From a checkpoint of a small self-supervised image encoder.
Model: 13.7M parameters, 48-pixel images, arch vit, norm layernorm, activation geglu, patch size [4, 4], layers 12, width 256.
Data: 195000 training examples, 1.1 epochs.
Rows from block 2 of a small self-supervised image encoder, named by matrix and row number. Rows with one number belong to one neuron. Each number is 200 + 40 x the weight over its row's rms, rounded and kept within 0 to 999. All counts start at 0.
After each neuron's rows are labels from the 100 images, of 14976, where the neuron reaches its largest size: "top examples" is what is common among them. Only what is clearly more common there than usual is listed. The data: photos of arthropod specimens (BIOSCAN-5M). In brackets: how many of the 100.
# gate: MLP gate (model.blocks.2.mlp.gate.weight, 1024x256), inputs 0-85
# fc1: MLP up (model.blocks.2.mlp.fc1.weight, 1024x256), inputs 0-85
# fc2: MLP down (model.blocks.2.mlp.fc2.weight, 256x1024, transposed), outputs 0-85

gate.500,193,165,247,231,206,184,156,184,227,191,203,241,184,210,218,197,202,120,214,172,202,275,237,249,193,202,339,225,275,295,220,226,211,227,255,247,182,164,151,199,181,222,224,273,223,116,216,189,226,188,293,190,201,168,212,144,233,119,165,133,146,245,216,230,213,204,152,249,192,191,195,184,201,206,183,149,180,121,154,164,191,213,251,232,174,208
fc1.500,183,221,216,178,199,109,199,178,223,247,255,246,150,230,222,175,167,218,207,158,211,250,293,116,280,190,214,222,221,298,299,227,170,229,236,159,205,212,204,221,180,206,139,196,118,137,182,202,178,172,211,266,263,164,180,180,183,207,211,201,213,203,224,114,173,261,187,181,194,239,172,243,216,223,217,150,257,228,159,150,225,175,161,196,191,259
fc2.500,239,155,197,199,196,201,184,192,245,213,230,170,256,174,219,143,205,219,241,218,225,206,202,134,270,211,99,257,169,184,250,190,129,173,125,180,170,239,246,169,184,244,192,185,73,221,173,220,213,177,123,298,214,197,114,208,200,263,266,215,229,135,211,209,254,228,150,164,201,216,217,255,203,182,175,154,206,220,166,180,198,194,235,202,174,206
top examples: class Arachnida (27)

gate.302,225,213,151,202,153,217,222,177,212,215,199,196,190,230,223,207,238,227,226,194,181,221,197,233,271,238,213,186,216,173,238,191,260,184,200,201,203,179,149,276,152,198,228,181,130,204,276,193,249,267,220,218,71,226,175,214,179,119,182,235,128,242,188,237,196,216,202,234,141,201,205,211,252,208,211,199,213,214,207,205,227,131,247,124,143,224
fc1.302,157,233,250,288,236,242,210,219,143,175,166,222,185,204,166,282,148,166,187,184,246,264,211,132,206,227,170,279,234,213,241,261,213,212,189,238,191,173,202,200,239,201,138,236,214,135,190,178,207,227,233,263,255,158,156,210,190,259,196,188,188,162,161,187,229,184,223,242,165,307,130,158,220,257,154,278,155,208,102,264,153,152,188,225,206,120
fc2.302,171,157,140,192,202,211,168,197,218,230,191,157,249,223,172,181,215,193,237,136,171,168,300,170,224,218,168,269,244,172,127,131,229,144,203,218,220,162,247,202,186,232,176,205,208,211,156,143,195,143,220,232,183,191,240,167,145,201,217,208,273,239,160,195,278,222,247,201,194,179,213,156,229,199,186,247,229,209,207,207,258,209,158,235,190,185
top examples: order Lepidoptera (26)

gate.162,189,197,205,232,153,217,185,121,248,157,196,198,201,182,253,226,230,200,230,132,172,177,113,243,177,194,187,80,270,257,181,194,271,170,221,204,135,138,193,188,242,218,152,239,145,185,186,220,157,143,193,297,226,192,191,256,204,166,177,224,196,129,145,190,189,162,208,200,168,159,180,180,240,214,195,203,214,162,239,251,184,218,173,228,223,243
fc1.162,176,169,208,204,192,187,155,187,213,235,252,223,222,190,215,189,155,224,211,274,167,197,212,138,187,174,132,168,224,179,251,267,189,196,252,221,200,174,196,194,191,245,171,230,197,167,148,287,188,179,150,250,199,247,207,225,180,295,209,183,238,223,197,209,240,142,194,293,176,258,203,151,211,172,130,156,230,196,280,163,170,249,257,194,198,193
fc2.162,203,198,204,234,214,181,197,93,187,114,249,189,173,169,226,148,191,216,125,206,270,72,209,160,186,174,200,191,253,181,266,255,210,219,168,164,153,174,242,219,203,201,145,203,223,179,258,205,215,189,204,156,248,279,139,156,229,253,190,187,191,188,150,191,236,209,196,209,238,225,235,162,192,181,246,167,200,172,252,211,243,205,277,195,228,296
top examples: class Arachnida (29)

gate.106,222,198,213,231,248,237,237,209,196,169,188,172,268,161,194,234,271,199,211,101,165,218,230,228,187,238,147,209,164,177,222,234,199,128,174,224,221,198,219,201,143,216,172,205,195,202,188,234,193,187,201,177,161,212,146,254,197,207,187,183,161,187,229,163,176,179,262,202,196,182,121,178,139,255,164,183,228,190,248,136,198,161,270,286,220,209
fc1.106,195,208,175,242,217,164,227,188,169,182,206,164,254,211,148,90,188,214,190,107,217,230,274,157,181,207,121,278,130,173,129,144,271,220,168,247,234,155,215,293,214,198,232,167,228,191,182,203,185,224,199,250,288,146,108,204,241,227,203,151,189,172,163,132,225,195,176,272,153,211,228,183,183,218,137,157,239,189,192,241,217,168,186,203,196,173
fc2.106,176,150,169,202,204,204,313,194,163,212,184,186,173,182,207,204,231,186,209,217,157,168,149,269,203,180,246,158,308,143,161,169,169,184,150,128,187,246,287,189,175,280,203,280,150,140,188,220,203,206,265,214,193,204,252,208,242,289,215,177,207,210,148,172,245,170,218,196,272,200,255,193,199,152,210,198,190,243,180,264,235,304,182,212,240,153
top examples: order Coleoptera (40)

gate.723,224,252,135,206,124,215,212,177,143,200,227,205,232,232,219,160,66,191,214,157,220,198,208,219,194,215,207,228,256,175,153,217,209,106,337,250,196,159,219,185,218,148,181,199,204,83,197,255,239,162,191,151,181,206,220,214,220,152,169,213,214,227,222,238,200,157,215,194,205,302,203,264,174,202,186,255,201,219,216,228,154,182,201,243,225,198
fc1.723,184,145,230,193,257,148,219,183,180,158,159,211,224,187,245,198,247,171,180,174,229,222,217,302,224,205,225,204,179,204,213,301,157,255,156,191,196,160,200,177,262,228,203,224,110,241,206,200,270,147,178,186,206,250,163,187,239,245,166,187,142,227,223,204,160,188,198,149,150,134,205,128,217,206,175,167,219,206,157,252,224,184,137,252,262,170
fc2.723,148,201,174,187,218,189,206,224,197,164,157,234,176,240,187,169,212,224,154,195,187,212,220,220,215,254,228,256,188,209,156,210,217,190,165,237,187,216,157,232,213,180,183,269,204,107,214,286,148,225,187,242,200,176,186,196,218,237,213,202,132,236,178,180,187,235,167,114,282,226,185,215,168,164,276,134,201,167,256,173,233,214,160,195,175,211
top examples: order Lepidoptera (26)

gate.374,163,214,154,224,211,172,195,219,173,241,134,248,213,261,182,197,234,306,191,223,207,168,158,295,191,219,198,78,158,184,241,182,164,244,171,174,222,218,236,181,306,206,176,260,197,250,243,187,223,204,247,207,228,213,249,200,187,204,209,208,197,106,184,196,179,205,242,235,252,168,287,212,254,138,252,211,230,204,190,168,179,181,172,180,149,198
fc1.374,200,177,224,194,216,233,143,171,194,220,118,294,129,118,205,161,171,145,188,210,165,237,230,158,202,172,168,186,207,176,136,192,159,213,213,199,180,238,223,200,300,203,276,201,162,213,164,178,218,233,134,248,186,242,187,162,207,204,252,158,223,239,245,162,159,231,167,224,183,231,170,182,192,216,167,145,158,178,176,200,223,187,190,165,227,116
fc2.374,191,159,228,226,277,187,146,263,293,202,219,233,194,215,182,129,182,203,218,245,234,156,202,194,198,230,182,254,159,169,201,212,172,242,207,222,179,181,228,178,198,218,151,197,192,202,192,183,194,119,165,144,130,135,215,177,224,256,142,234,133,202,179,161,228,176,232,153,119,242,189,299,247,210,214,237,146,189,287,217,182,134,223,191,223,258
top examples: order Coleoptera (65)

gate.177,243,160,197,171,233,189,241,222,199,217,112,260,231,223,194,137,275,159,245,192,167,273,174,161,205,166,218,203,102,228,174,194,244,228,200,227,184,114,209,206,176,167,80,205,237,194,234,251,169,163,216,226,266,174,154,199,179,165,176,231,145,158,212,219,148,214,237,160,187,192,198,253,213,223,294,223,222,145,226,213,176,134,235,181,226,157
fc1.177,130,201,214,215,186,189,162,154,223,288,289,134,163,168,192,257,177,255,153,203,180,137,250,195,245,214,182,211,251,195,243,188,160,204,220,203,241,232,225,174,201,266,307,173,162,166,144,133,155,222,193,195,97,173,213,203,226,323,237,209,192,226,212,165,275,124,173,217,201,175,196,195,182,168,191,164,185,249,157,147,215,255,204,264,134,226
fc2.177,188,203,211,205,202,186,213,147,193,207,216,197,214,217,171,206,208,186,208,238,218,216,171,222,259,197,248,150,229,219,205,188,254,175,223,259,140,253,223,179,221,146,216,131,231,179,210,167,154,191,212,153,90,117,84,197,247,335,186,196,179,246,243,173,146,193,211,210,162,210,200,254,117,178,247,242,244,179,167,191,139,194,183,300,212,210
top examples: order Diptera (61)

gate.273,246,139,176,167,189,180,193,247,192,229,202,121,167,198,217,203,176,134,207,179,218,240,252,193,224,152,168,132,190,249,150,231,160,182,183,238,187,187,225,193,225,213,249,168,211,254,137,170,234,250,219,185,280,168,216,248,166,213,238,209,194,246,193,196,142,169,141,130,184,177,233,152,229,127,201,259,156,198,187,194,207,187,217,238,213,228
fc1.273,180,169,240,205,257,215,188,181,251,138,181,251,159,183,193,213,276,197,163,246,137,146,181,211,185,219,240,221,220,201,235,218,240,169,202,233,215,172,285,179,159,172,222,174,228,178,266,181,164,178,200,147,211,196,225,170,158,198,148,158,235,82,205,255,208,290,204,212,227,221,174,213,212,221,189,145,248,153,213,188,203,162,173,205,184,209
fc2.273,182,243,214,214,174,176,161,218,231,272,110,252,264,210,133,150,167,173,170,235,137,213,184,125,227,195,158,158,210,251,104,194,191,204,182,197,168,171,243,170,215,293,197,287,229,226,160,218,158,158,221,266,114,240,180,207,254,228,170,243,252,210,261,204,245,150,141,157,165,181,233,225,217,168,237,187,150,245,198,194,214,209,169,229,197,250
top examples: order Diptera (69)

gate.459,208,247,171,210,231,189,241,212,162,185,216,201,235,186,189,180,166,218,200,213,213,181,245,210,188,168,198,185,208,222,225,214,194,248,147,223,273,171,194,252,209,281,137,188,122,179,223,190,258,192,120,225,207,238,230,190,272,208,130,258,169,242,218,188,213,206,132,230,227,183,214,180,231,231,216,194,165,199,256,189,347,140,139,312,191,214
fc1.459,213,205,209,169,195,114,240,229,140,183,216,201,193,228,188,222,125,205,173,197,212,205,231,209,144,195,211,155,210,177,185,236,168,233,189,199,218,146,169,281,204,203,172,183,184,274,175,191,261,226,214,256,203,251,212,106,242,204,131,239,245,308,261,217,211,223,221,159,202,235,189,158,267,268,218,159,208,200,275,187,306,177,196,276,182,184
fc2.459,216,240,221,257,161,146,187,132,214,181,173,215,194,171,160,189,180,142,252,168,174,335,172,240,147,200,214,161,258,138,185,168,173,209,122,208,222,175,195,179,200,198,168,259,205,200,139,157,238,183,209,237,254,248,138,209,160,197,208,174,266,247,256,226,176,290,233,193,178,266,168,222,248,220,226,241,218,175,195,182,168,237,213,223,243,186
top examples: order Lepidoptera (25)

gate.268,183,198,184,226,206,190,193,207,211,215,217,208,202,224,167,183,142,209,201,251,205,210,216,145,262,136,251,179,142,205,194,188,153,208,245,178,195,204,170,151,221,247,264,188,276,106,265,207,209,189,149,207,164,200,232,231,190,238,227,224,132,222,200,165,235,217,140,109,187,267,55,164,237,213,169,190,232,209,210,177,151,210,233,170,228,195
fc1.268,350,225,266,132,218,230,140,233,177,182,258,213,200,182,214,282,251,200,144,207,156,208,194,203,148,240,180,185,196,205,226,225,193,208,249,175,163,186,163,260,242,162,201,190,198,234,252,246,186,182,206,104,183,214,118,198,176,189,161,213,129,207,202,193,130,152,212,238,231,223,211,246,214,203,159,245,256,196,229,262,173,151,190,165,279,170
fc2.268,220,177,191,202,164,149,252,254,172,211,120,189,197,155,180,191,211,238,209,282,271,230,261,137,233,176,217,155,158,179,111,216,255,204,184,242,191,235,203,189,260,191,282,147,124,137,260,265,162,88,143,185,239,217,193,193,203,180,178,221,214,261,204,222,252,227,229,202,167,255,145,283,197,197,210,157,230,194,221,172,186,316,219,227,209,223
top examples: order Lepidoptera (25)

gate.575,257,212,177,202,191,191,186,199,179,229,137,207,171,209,205,223,179,104,148,246,227,255,190,201,238,195,100,250,166,187,213,239,186,295,224,195,176,125,224,228,246,161,189,177,162,180,225,247,185,255,137,184,185,214,195,135,204,180,304,272,189,148,272,169,217,162,215,222,142,219,161,165,191,254,236,215,130,189,185,153,219,179,226,228,126,234
fc1.575,117,184,187,194,195,186,181,187,231,184,240,195,234,187,269,153,166,219,237,221,197,201,231,176,187,150,197,176,213,232,190,87,187,119,227,204,254,244,235,133,201,211,170,212,266,215,216,252,228,118,339,187,202,196,159,264,186,212,207,95,255,184,196,188,232,167,230,191,205,208,194,173,189,201,150,120,280,144,210,172,178,243,180,208,231,214
fc2.575,196,210,185,154,189,203,207,255,252,145,221,173,189,250,146,153,169,254,145,282,151,197,101,208,232,220,192,168,192,186,147,165,225,130,220,265,188,178,166,199,228,203,182,306,217,156,192,241,138,206,183,197,161,270,136,220,215,168,142,189,232,238,188,182,170,175,236,184,121,132,217,237,206,142,288,130,190,247,148,150,159,177,256,190,187,221
top examples: order Diptera (61)

gate.705,204,175,176,206,184,193,191,181,189,183,217,249,193,179,195,272,185,160,188,227,217,155,167,252,216,163,176,221,238,225,222,221,282,164,132,215,192,170,159,85,147,205,237,196,156,179,277,121,195,323,188,205,162,253,208,185,170,179,150,173,218,96,133,214,207,236,199,231,211,210,165,218,221,260,152,213,203,237,169,214,123,227,149,212,102,133
fc1.705,186,227,209,222,235,219,218,191,168,216,161,216,225,170,195,81,237,204,194,177,185,207,210,171,202,184,225,183,221,210,187,210,173,231,245,162,136,217,282,287,259,232,213,181,220,257,151,269,184,167,196,152,154,156,233,203,300,208,209,233,231,226,216,200,190,168,200,178,174,215,233,244,209,140,226,133,209,165,232,215,252,221,279,197,267,251
fc2.705,191,220,218,149,201,192,216,169,178,289,228,243,219,215,206,156,262,180,208,239,161,208,271,247,229,207,188,206,160,201,233,192,154,200,156,192,169,175,247,170,232,214,253,171,232,154,222,188,183,224,151,205,215,239,178,209,250,217,101,204,203,111,172,177,204,236,198,212,187,196,153,177,220,238,142,135,225,240,169,147,154,235,177,165,210,166
top examples: order Lepidoptera (29)

gate.592,265,170,241,163,154,155,192,256,132,250,170,205,254,169,197,203,213,202,218,176,198,225,194,231,158,253,270,219,132,185,161,148,206,121,161,194,192,194,165,129,204,226,250,160,273,174,143,183,235,161,201,183,201,253,176,209,204,172,223,210,234,159,177,228,178,172,274,221,145,197,232,234,308,210,212,209,145,163,218,256,214,186,222,205,206,197
fc1.592,191,136,254,221,209,197,137,213,256,258,243,184,181,227,151,197,182,151,208,149,156,198,232,160,121,241,166,108,229,199,186,212,250,162,153,158,168,201,183,204,188,158,229,238,117,188,183,209,223,171,224,223,208,227,177,175,211,241,174,170,168,167,207,192,176,245,236,271,284,251,161,215,167,222,219,143,185,209,227,240,214,186,223,176,155,230
fc2.592,197,222,168,156,204,252,208,247,165,159,157,204,205,187,135,267,262,147,159,214,157,184,181,233,176,193,127,203,199,220,219,162,184,204,203,210,264,192,196,142,217,251,252,177,227,241,277,239,180,250,128,195,224,238,223,207,199,192,221,144,153,216,256,184,199,227,177,231,210,199,148,189,213,210,240,176,218,235,242,251,220,162,219,158,196,229
top examples: class Arachnida (38); order Trombidiformes (29)

gate.172,216,217,203,137,200,213,270,208,213,199,231,202,229,183,200,134,232,133,121,136,191,231,236,228,156,186,197,196,220,218,246,126,201,108,186,156,103,292,241,130,295,247,233,220,263,259,252,241,256,216,175,211,135,164,194,246,225,236,196,197,163,165,181,290,170,186,185,187,213,196,212,203,141,250,198,241,196,195,199,217,147,171,225,202,231,175
fc1.172,231,194,245,139,164,227,211,166,111,180,247,180,189,202,180,132,224,185,134,138,191,314,128,166,154,221,209,241,206,198,219,168,196,150,179,162,188,194,169,135,245,166,241,271,224,226,195,149,201,184,175,247,118,191,200,211,191,224,200,128,242,214,203,219,176,167,220,213,181,159,139,193,208,168,205,324,327,151,278,295,190,125,244,208,212,190
fc2.172,180,227,149,170,212,217,285,208,219,283,142,194,125,159,183,170,205,209,246,190,112,242,201,185,279,157,218,168,221,111,213,190,166,195,175,217,155,187,233,211,214,193,176,113,201,150,205,204,201,253,215,228,202,234,151,230,89,162,172,212,155,227,231,196,163,219,103,196,222,186,204,166,177,200,232,129,225,241,248,211,228,214,261,216,140,205
top examples: order Coleoptera (40)

gate.13,196,258,245,211,160,210,197,195,189,288,219,214,178,210,290,163,122,189,236,258,255,185,203,185,212,148,210,175,176,205,182,113,224,169,201,168,179,166,183,209,256,199,188,227,231,165,252,187,170,262,173,209,164,204,200,187,208,200,143,231,194,231,181,174,184,196,179,185,263,86,187,183,279,270,122,188,132,270,193,196,216,165,207,171,295,208
fc1.13,183,257,185,260,255,138,181,198,269,213,171,177,117,148,205,173,218,261,246,231,231,187,234,197,211,174,184,170,192,253,181,198,146,192,153,244,169,237,256,213,207,196,275,190,191,229,195,233,173,150,190,220,174,177,138,181,243,208,201,210,183,175,152,203,211,141,189,251,216,215,165,231,265,181,145,168,223,233,217,195,175,254,155,195,201,295
fc2.13,250,214,253,250,201,186,194,132,256,224,234,185,183,240,174,112,148,163,152,164,124,234,195,220,195,274,228,259,194,182,219,157,233,210,226,200,178,227,177,226,161,226,283,229,155,179,231,173,212,166,210,112,193,216,208,205,187,131,189,226,183,194,228,191,199,231,275,170,189,190,245,166,173,173,250,188,232,235,173,259,299,129,225,219,225,183
top examples: order Coleoptera (36); order Lepidoptera (26)

gate.271,193,207,222,202,159,258,226,185,160,238,176,106,174,208,217,245,169,231,310,243,175,236,143,190,207,201,241,194,115,197,200,192,154,196,249,248,202,217,224,196,146,259,279,192,207,284,137,209,190,227,135,187,338,196,156,203,170,175,176,233,199,246,132,181,232,285,188,226,211,186,235,365,171,163,177,179,247,130,161,177,187,170,223,258,118,208
fc1.271,193,171,167,200,172,236,235,245,213,299,190,160,181,195,287,157,174,180,193,308,219,199,133,225,47,222,230,201,207,240,239,208,211,240,204,207,204,123,203,194,155,212,211,131,198,157,261,157,166,238,177,157,173,207,129,239,176,122,155,233,253,211,207,176,264,254,232,260,186,193,272,109,201,183,248,160,172,187,218,182,182,216,228,211,135,225
fc2.271,167,217,248,164,205,184,212,254,187,264,196,248,132,218,154,233,149,171,189,238,178,156,135,150,153,214,195,209,231,182,216,239,167,174,214,149,207,192,219,118,256,255,135,308,241,202,207,223,235,185,226,148,233,259,180,233,176,146,158,149,208,206,213,243,136,198,224,125,191,233,259,138,263,199,154,167,189,164,154,229,201,192,215,180,216,150
top examples: class Arachnida (29)

gate.111,216,244,115,182,152,224,178,214,244,212,193,216,218,199,242,201,217,256,197,145,283,246,194,199,171,202,112,225,217,179,197,172,221,149,170,154,254,218,243,220,191,159,231,241,150,223,192,171,182,88,194,186,183,242,239,169,168,241,167,246,301,188,262,212,255,133,201,100,194,232,184,212,188,185,153,174,211,161,174,171,244,171,167,226,296,171
fc1.111,153,176,207,264,145,133,263,252,278,185,138,181,169,194,258,176,192,227,175,231,211,258,125,201,155,165,215,177,195,198,232,166,192,196,266,234,171,213,164,198,205,282,185,186,261,181,245,281,211,116,210,180,215,168,120,265,252,223,148,166,160,202,171,250,256,207,172,238,258,235,186,250,280,255,250,156,195,197,181,178,179,153,163,269,123,143
fc2.111,217,209,95,228,123,185,179,197,294,275,224,198,221,233,189,234,222,215,231,170,225,215,230,164,143,189,167,211,203,241,142,172,228,170,177,202,169,270,177,218,186,204,229,185,195,237,213,193,203,217,238,270,233,176,182,230,216,95,184,206,190,231,232,214,246,235,285,144,308,213,247,213,203,199,123,188,235,148,273,244,227,216,228,251,160,248
top examples: order Diptera (61)

gate.33,183,202,198,198,193,116,169,181,213,223,186,217,232,299,204,178,247,153,235,230,152,192,172,160,236,181,196,184,219,221,220,107,143,115,217,296,156,174,157,197,263,252,161,161,199,189,287,226,164,188,156,146,245,212,198,237,169,226,228,138,194,142,251,152,148,239,328,99,209,113,164,180,202,174,200,263,232,166,146,176,227,203,204,221,212,214
fc1.33,322,214,209,198,219,240,182,229,198,196,221,198,199,183,236,229,196,189,284,162,213,286,176,191,179,238,148,250,194,194,170,241,179,174,190,211,278,251,148,178,211,222,199,207,178,212,179,212,194,183,208,232,227,212,205,207,111,206,227,153,178,115,225,235,161,208,169,185,251,169,138,206,191,205,258,152,155,211,232,223,132,215,251,143,199,177
fc2.33,199,177,213,112,243,167,226,273,197,126,245,192,211,224,220,199,129,160,203,180,217,227,192,225,226,226,201,193,178,182,180,203,241,254,157,200,230,207,211,236,188,198,227,242,174,206,182,235,255,225,176,220,234,169,104,187,162,143,284,167,184,198,197,177,215,222,176,292,160,186,203,277,170,235,271,195,132,144,238,234,104,201,177,175,183,167
top examples: order Lepidoptera (25)

gate.603,179,252,281,214,170,174,210,146,190,170,150,222,185,200,197,144,231,138,185,194,249,179,207,191,219,174,183,242,199,252,124,142,134,236,144,189,193,189,208,153,158,211,158,213,198,244,174,266,236,202,221,145,220,287,154,224,240,274,183,223,163,218,258,160,154,185,203,253,219,224,201,194,161,229,225,226,167,189,150,207,207,202,231,157,170,220
fc1.603,179,211,203,237,187,219,190,224,241,193,259,155,146,258,142,213,170,195,150,147,147,234,188,239,193,190,214,233,194,171,193,196,202,146,181,265,160,223,98,163,178,150,219,167,225,63,160,128,184,175,216,254,183,187,195,216,166,255,232,195,230,210,211,207,187,197,180,168,237,135,172,258,188,187,166,169,151,145,311,187,210,272,129,270,213,172
fc2.603,186,234,160,232,221,128,198,182,196,208,134,181,176,150,151,199,226,212,198,216,238,231,215,181,214,179,128,155,241,193,119,212,182,270,198,194,213,220,196,219,224,144,209,210,314,165,292,204,194,186,250,225,182,229,189,205,273,232,213,247,170,235,190,159,236,194,190,180,206,180,305,235,251,146,227,160,170,176,227,223,186,214,210,165,172,180
top examples: order Diptera (66)

gate.339,246,262,192,197,225,154,211,252,223,149,215,154,218,176,140,282,170,251,168,224,198,208,237,219,237,207,208,245,197,217,219,139,237,226,187,177,147,231,144,232,193,256,163,177,241,240,84,203,170,168,176,168,212,218,212,224,227,210,154,216,230,169,156,188,220,216,156,173,135,186,196,214,161,135,256,123,214,172,221,261,224,120,208,263,157,281
fc1.339,147,119,172,202,163,226,206,152,196,204,238,210,175,181,239,175,250,181,211,209,180,204,184,221,188,147,219,129,246,218,193,215,173,186,199,242,267,244,262,202,194,254,282,189,179,231,285,222,260,213,173,229,170,146,236,200,192,175,223,214,262,251,257,240,205,246,210,196,213,260,229,235,229,236,185,303,164,215,99,149,143,253,191,165,279,152
fc2.339,262,252,201,183,234,116,202,189,269,226,228,244,221,160,221,174,139,207,38,158,210,222,175,151,253,135,234,132,129,229,199,226,178,224,132,188,171,171,189,216,181,216,173,157,206,282,124,221,167,180,197,172,176,188,192,189,239,197,203,184,194,258,265,219,150,187,194,212,263,150,277,187,136,164,303,225,208,282,191,211,194,214,199,330,218,223
top examples: class Arachnida (28)

gate.499,188,142,212,181,163,191,191,138,236,209,208,240,140,193,221,158,170,192,206,189,163,211,281,213,209,236,163,178,147,148,271,226,230,167,246,206,204,255,206,188,163,216,214,192,139,207,205,188,210,222,246,208,120,179,145,182,186,132,188,262,208,182,238,145,300,222,249,242,180,213,181,200,206,251,284,215,185,196,292,155,181,186,258,132,243,252
fc1.499,151,171,237,215,189,233,199,227,165,197,246,196,218,246,188,201,189,221,254,235,204,281,169,235,199,213,175,258,179,166,194,204,222,181,110,144,201,218,154,190,189,167,115,165,170,227,238,196,253,207,194,213,195,182,192,134,241,211,196,248,177,175,203,95,118,215,175,246,209,216,231,161,243,224,175,205,240,221,253,206,199,212,236,197,224,219
fc2.499,185,215,194,259,281,135,194,129,250,101,248,250,288,299,228,208,194,196,213,190,212,221,219,228,194,205,209,221,163,209,235,106,187,196,149,204,226,225,156,192,215,169,197,175,209,196,200,189,199,159,214,188,176,174,165,287,220,219,175,238,172,181,299,184,212,246,226,162,212,205,124,219,202,112,211,155,124,118,204,211,183,231,209,215,212,189
top examples: order Lepidoptera (29)

gate.321,204,160,189,178,253,197,242,199,201,269,278,216,203,187,163,94,210,127,193,226,222,193,194,202,153,185,212,214,188,153,165,134,225,212,209,184,260,253,248,254,212,129,209,217,165,188,193,359,191,224,244,125,199,178,254,183,212,196,225,200,202,212,201,140,158,210,135,157,200,200,206,212,197,226,127,189,212,248,191,224,161,178,194,280,221,132
fc1.321,228,201,155,202,213,171,224,177,220,212,200,157,235,210,186,183,191,206,192,135,248,236,178,214,199,207,269,203,137,208,209,220,306,118,135,186,231,234,194,248,243,214,168,211,211,174,153,179,192,213,232,140,193,242,247,218,231,192,195,179,238,215,198,226,121,152,170,218,173,277,185,247,203,229,264,215,218,275,197,191,183,148,132,305,260,189
fc2.321,168,270,154,163,177,212,160,174,218,166,242,245,203,184,279,181,179,264,228,190,176,166,174,222,171,179,192,243,225,253,220,290,205,178,160,200,266,190,203,237,182,175,184,116,140,209,183,226,202,235,121,150,172,212,184,231,235,158,214,271,125,171,201,165,162,190,122,247,125,236,199,233,228,193,197,219,231,229,214,104,184,174,300,154,191,172
top examples: order Coleoptera (48)

gate.335,169,176,185,225,218,162,153,222,203,263,217,238,237,195,206,196,205,220,197,242,224,205,221,208,156,213,330,217,200,229,235,191,273,232,236,249,238,200,149,166,177,145,145,248,256,189,177,191,204,200,168,123,191,199,170,168,235,186,206,181,252,287,167,172,197,194,188,170,163,257,223,258,136,105,226,139,158,128,297,130,246,200,278,292,195,196
fc1.335,246,270,212,161,207,196,258,163,192,201,238,200,135,232,195,183,180,178,194,144,178,136,171,206,294,212,62,187,200,120,148,201,199,120,224,135,184,181,196,264,187,236,293,202,157,269,218,193,172,253,223,227,159,212,221,259,189,232,197,195,182,184,275,199,154,173,222,219,312,185,190,132,233,278,216,274,219,249,128,188,203,213,184,100,186,173
fc2.335,240,199,222,165,232,173,284,256,157,258,137,190,208,210,183,197,223,209,189,211,308,231,187,110,178,191,234,255,148,142,196,198,239,205,241,141,209,135,169,204,207,187,204,236,235,218,233,228,208,224,219,216,167,171,227,184,183,172,253,208,215,284,228,168,230,234,145,258,255,180,264,151,228,102,271,230,108,240,226,159,183,273,176,265,278,122
top examples: class Arachnida (33); order Trombidiformes (25)

gate.552,264,186,243,151,234,202,188,130,172,236,214,199,200,152,188,205,212,203,143,243,252,241,208,230,179,132,182,239,218,128,212,203,174,164,183,193,202,200,180,251,239,173,119,180,162,200,206,221,183,176,181,259,280,269,197,182,222,140,155,257,121,244,158,226,168,208,219,197,136,198,260,220,189,240,202,269,212,265,204,223,209,267,229,229,179,207
fc1.552,107,195,161,250,183,151,187,295,242,132,212,205,200,230,202,215,164,180,224,163,173,159,192,126,194,200,187,157,215,234,196,252,230,224,198,203,176,234,194,203,187,227,276,192,209,197,231,175,226,217,210,115,82,156,178,227,162,230,190,128,260,192,244,221,275,171,195,202,232,145,135,214,192,203,176,163,175,100,192,179,189,112,175,157,219,202
fc2.552,162,167,167,174,230,175,180,154,232,204,251,219,197,209,124,189,191,339,236,232,180,262,151,209,179,199,238,173,186,212,241,148,164,211,209,164,185,219,249,144,201,193,289,182,218,199,281,202,180,241,179,171,153,205,141,91,224,180,227,121,113,221,184,226,174,269,155,207,188,245,234,241,222,241,228,209,208,132,210,199,205,227,200,164,203,161
top examples: order Diptera (71)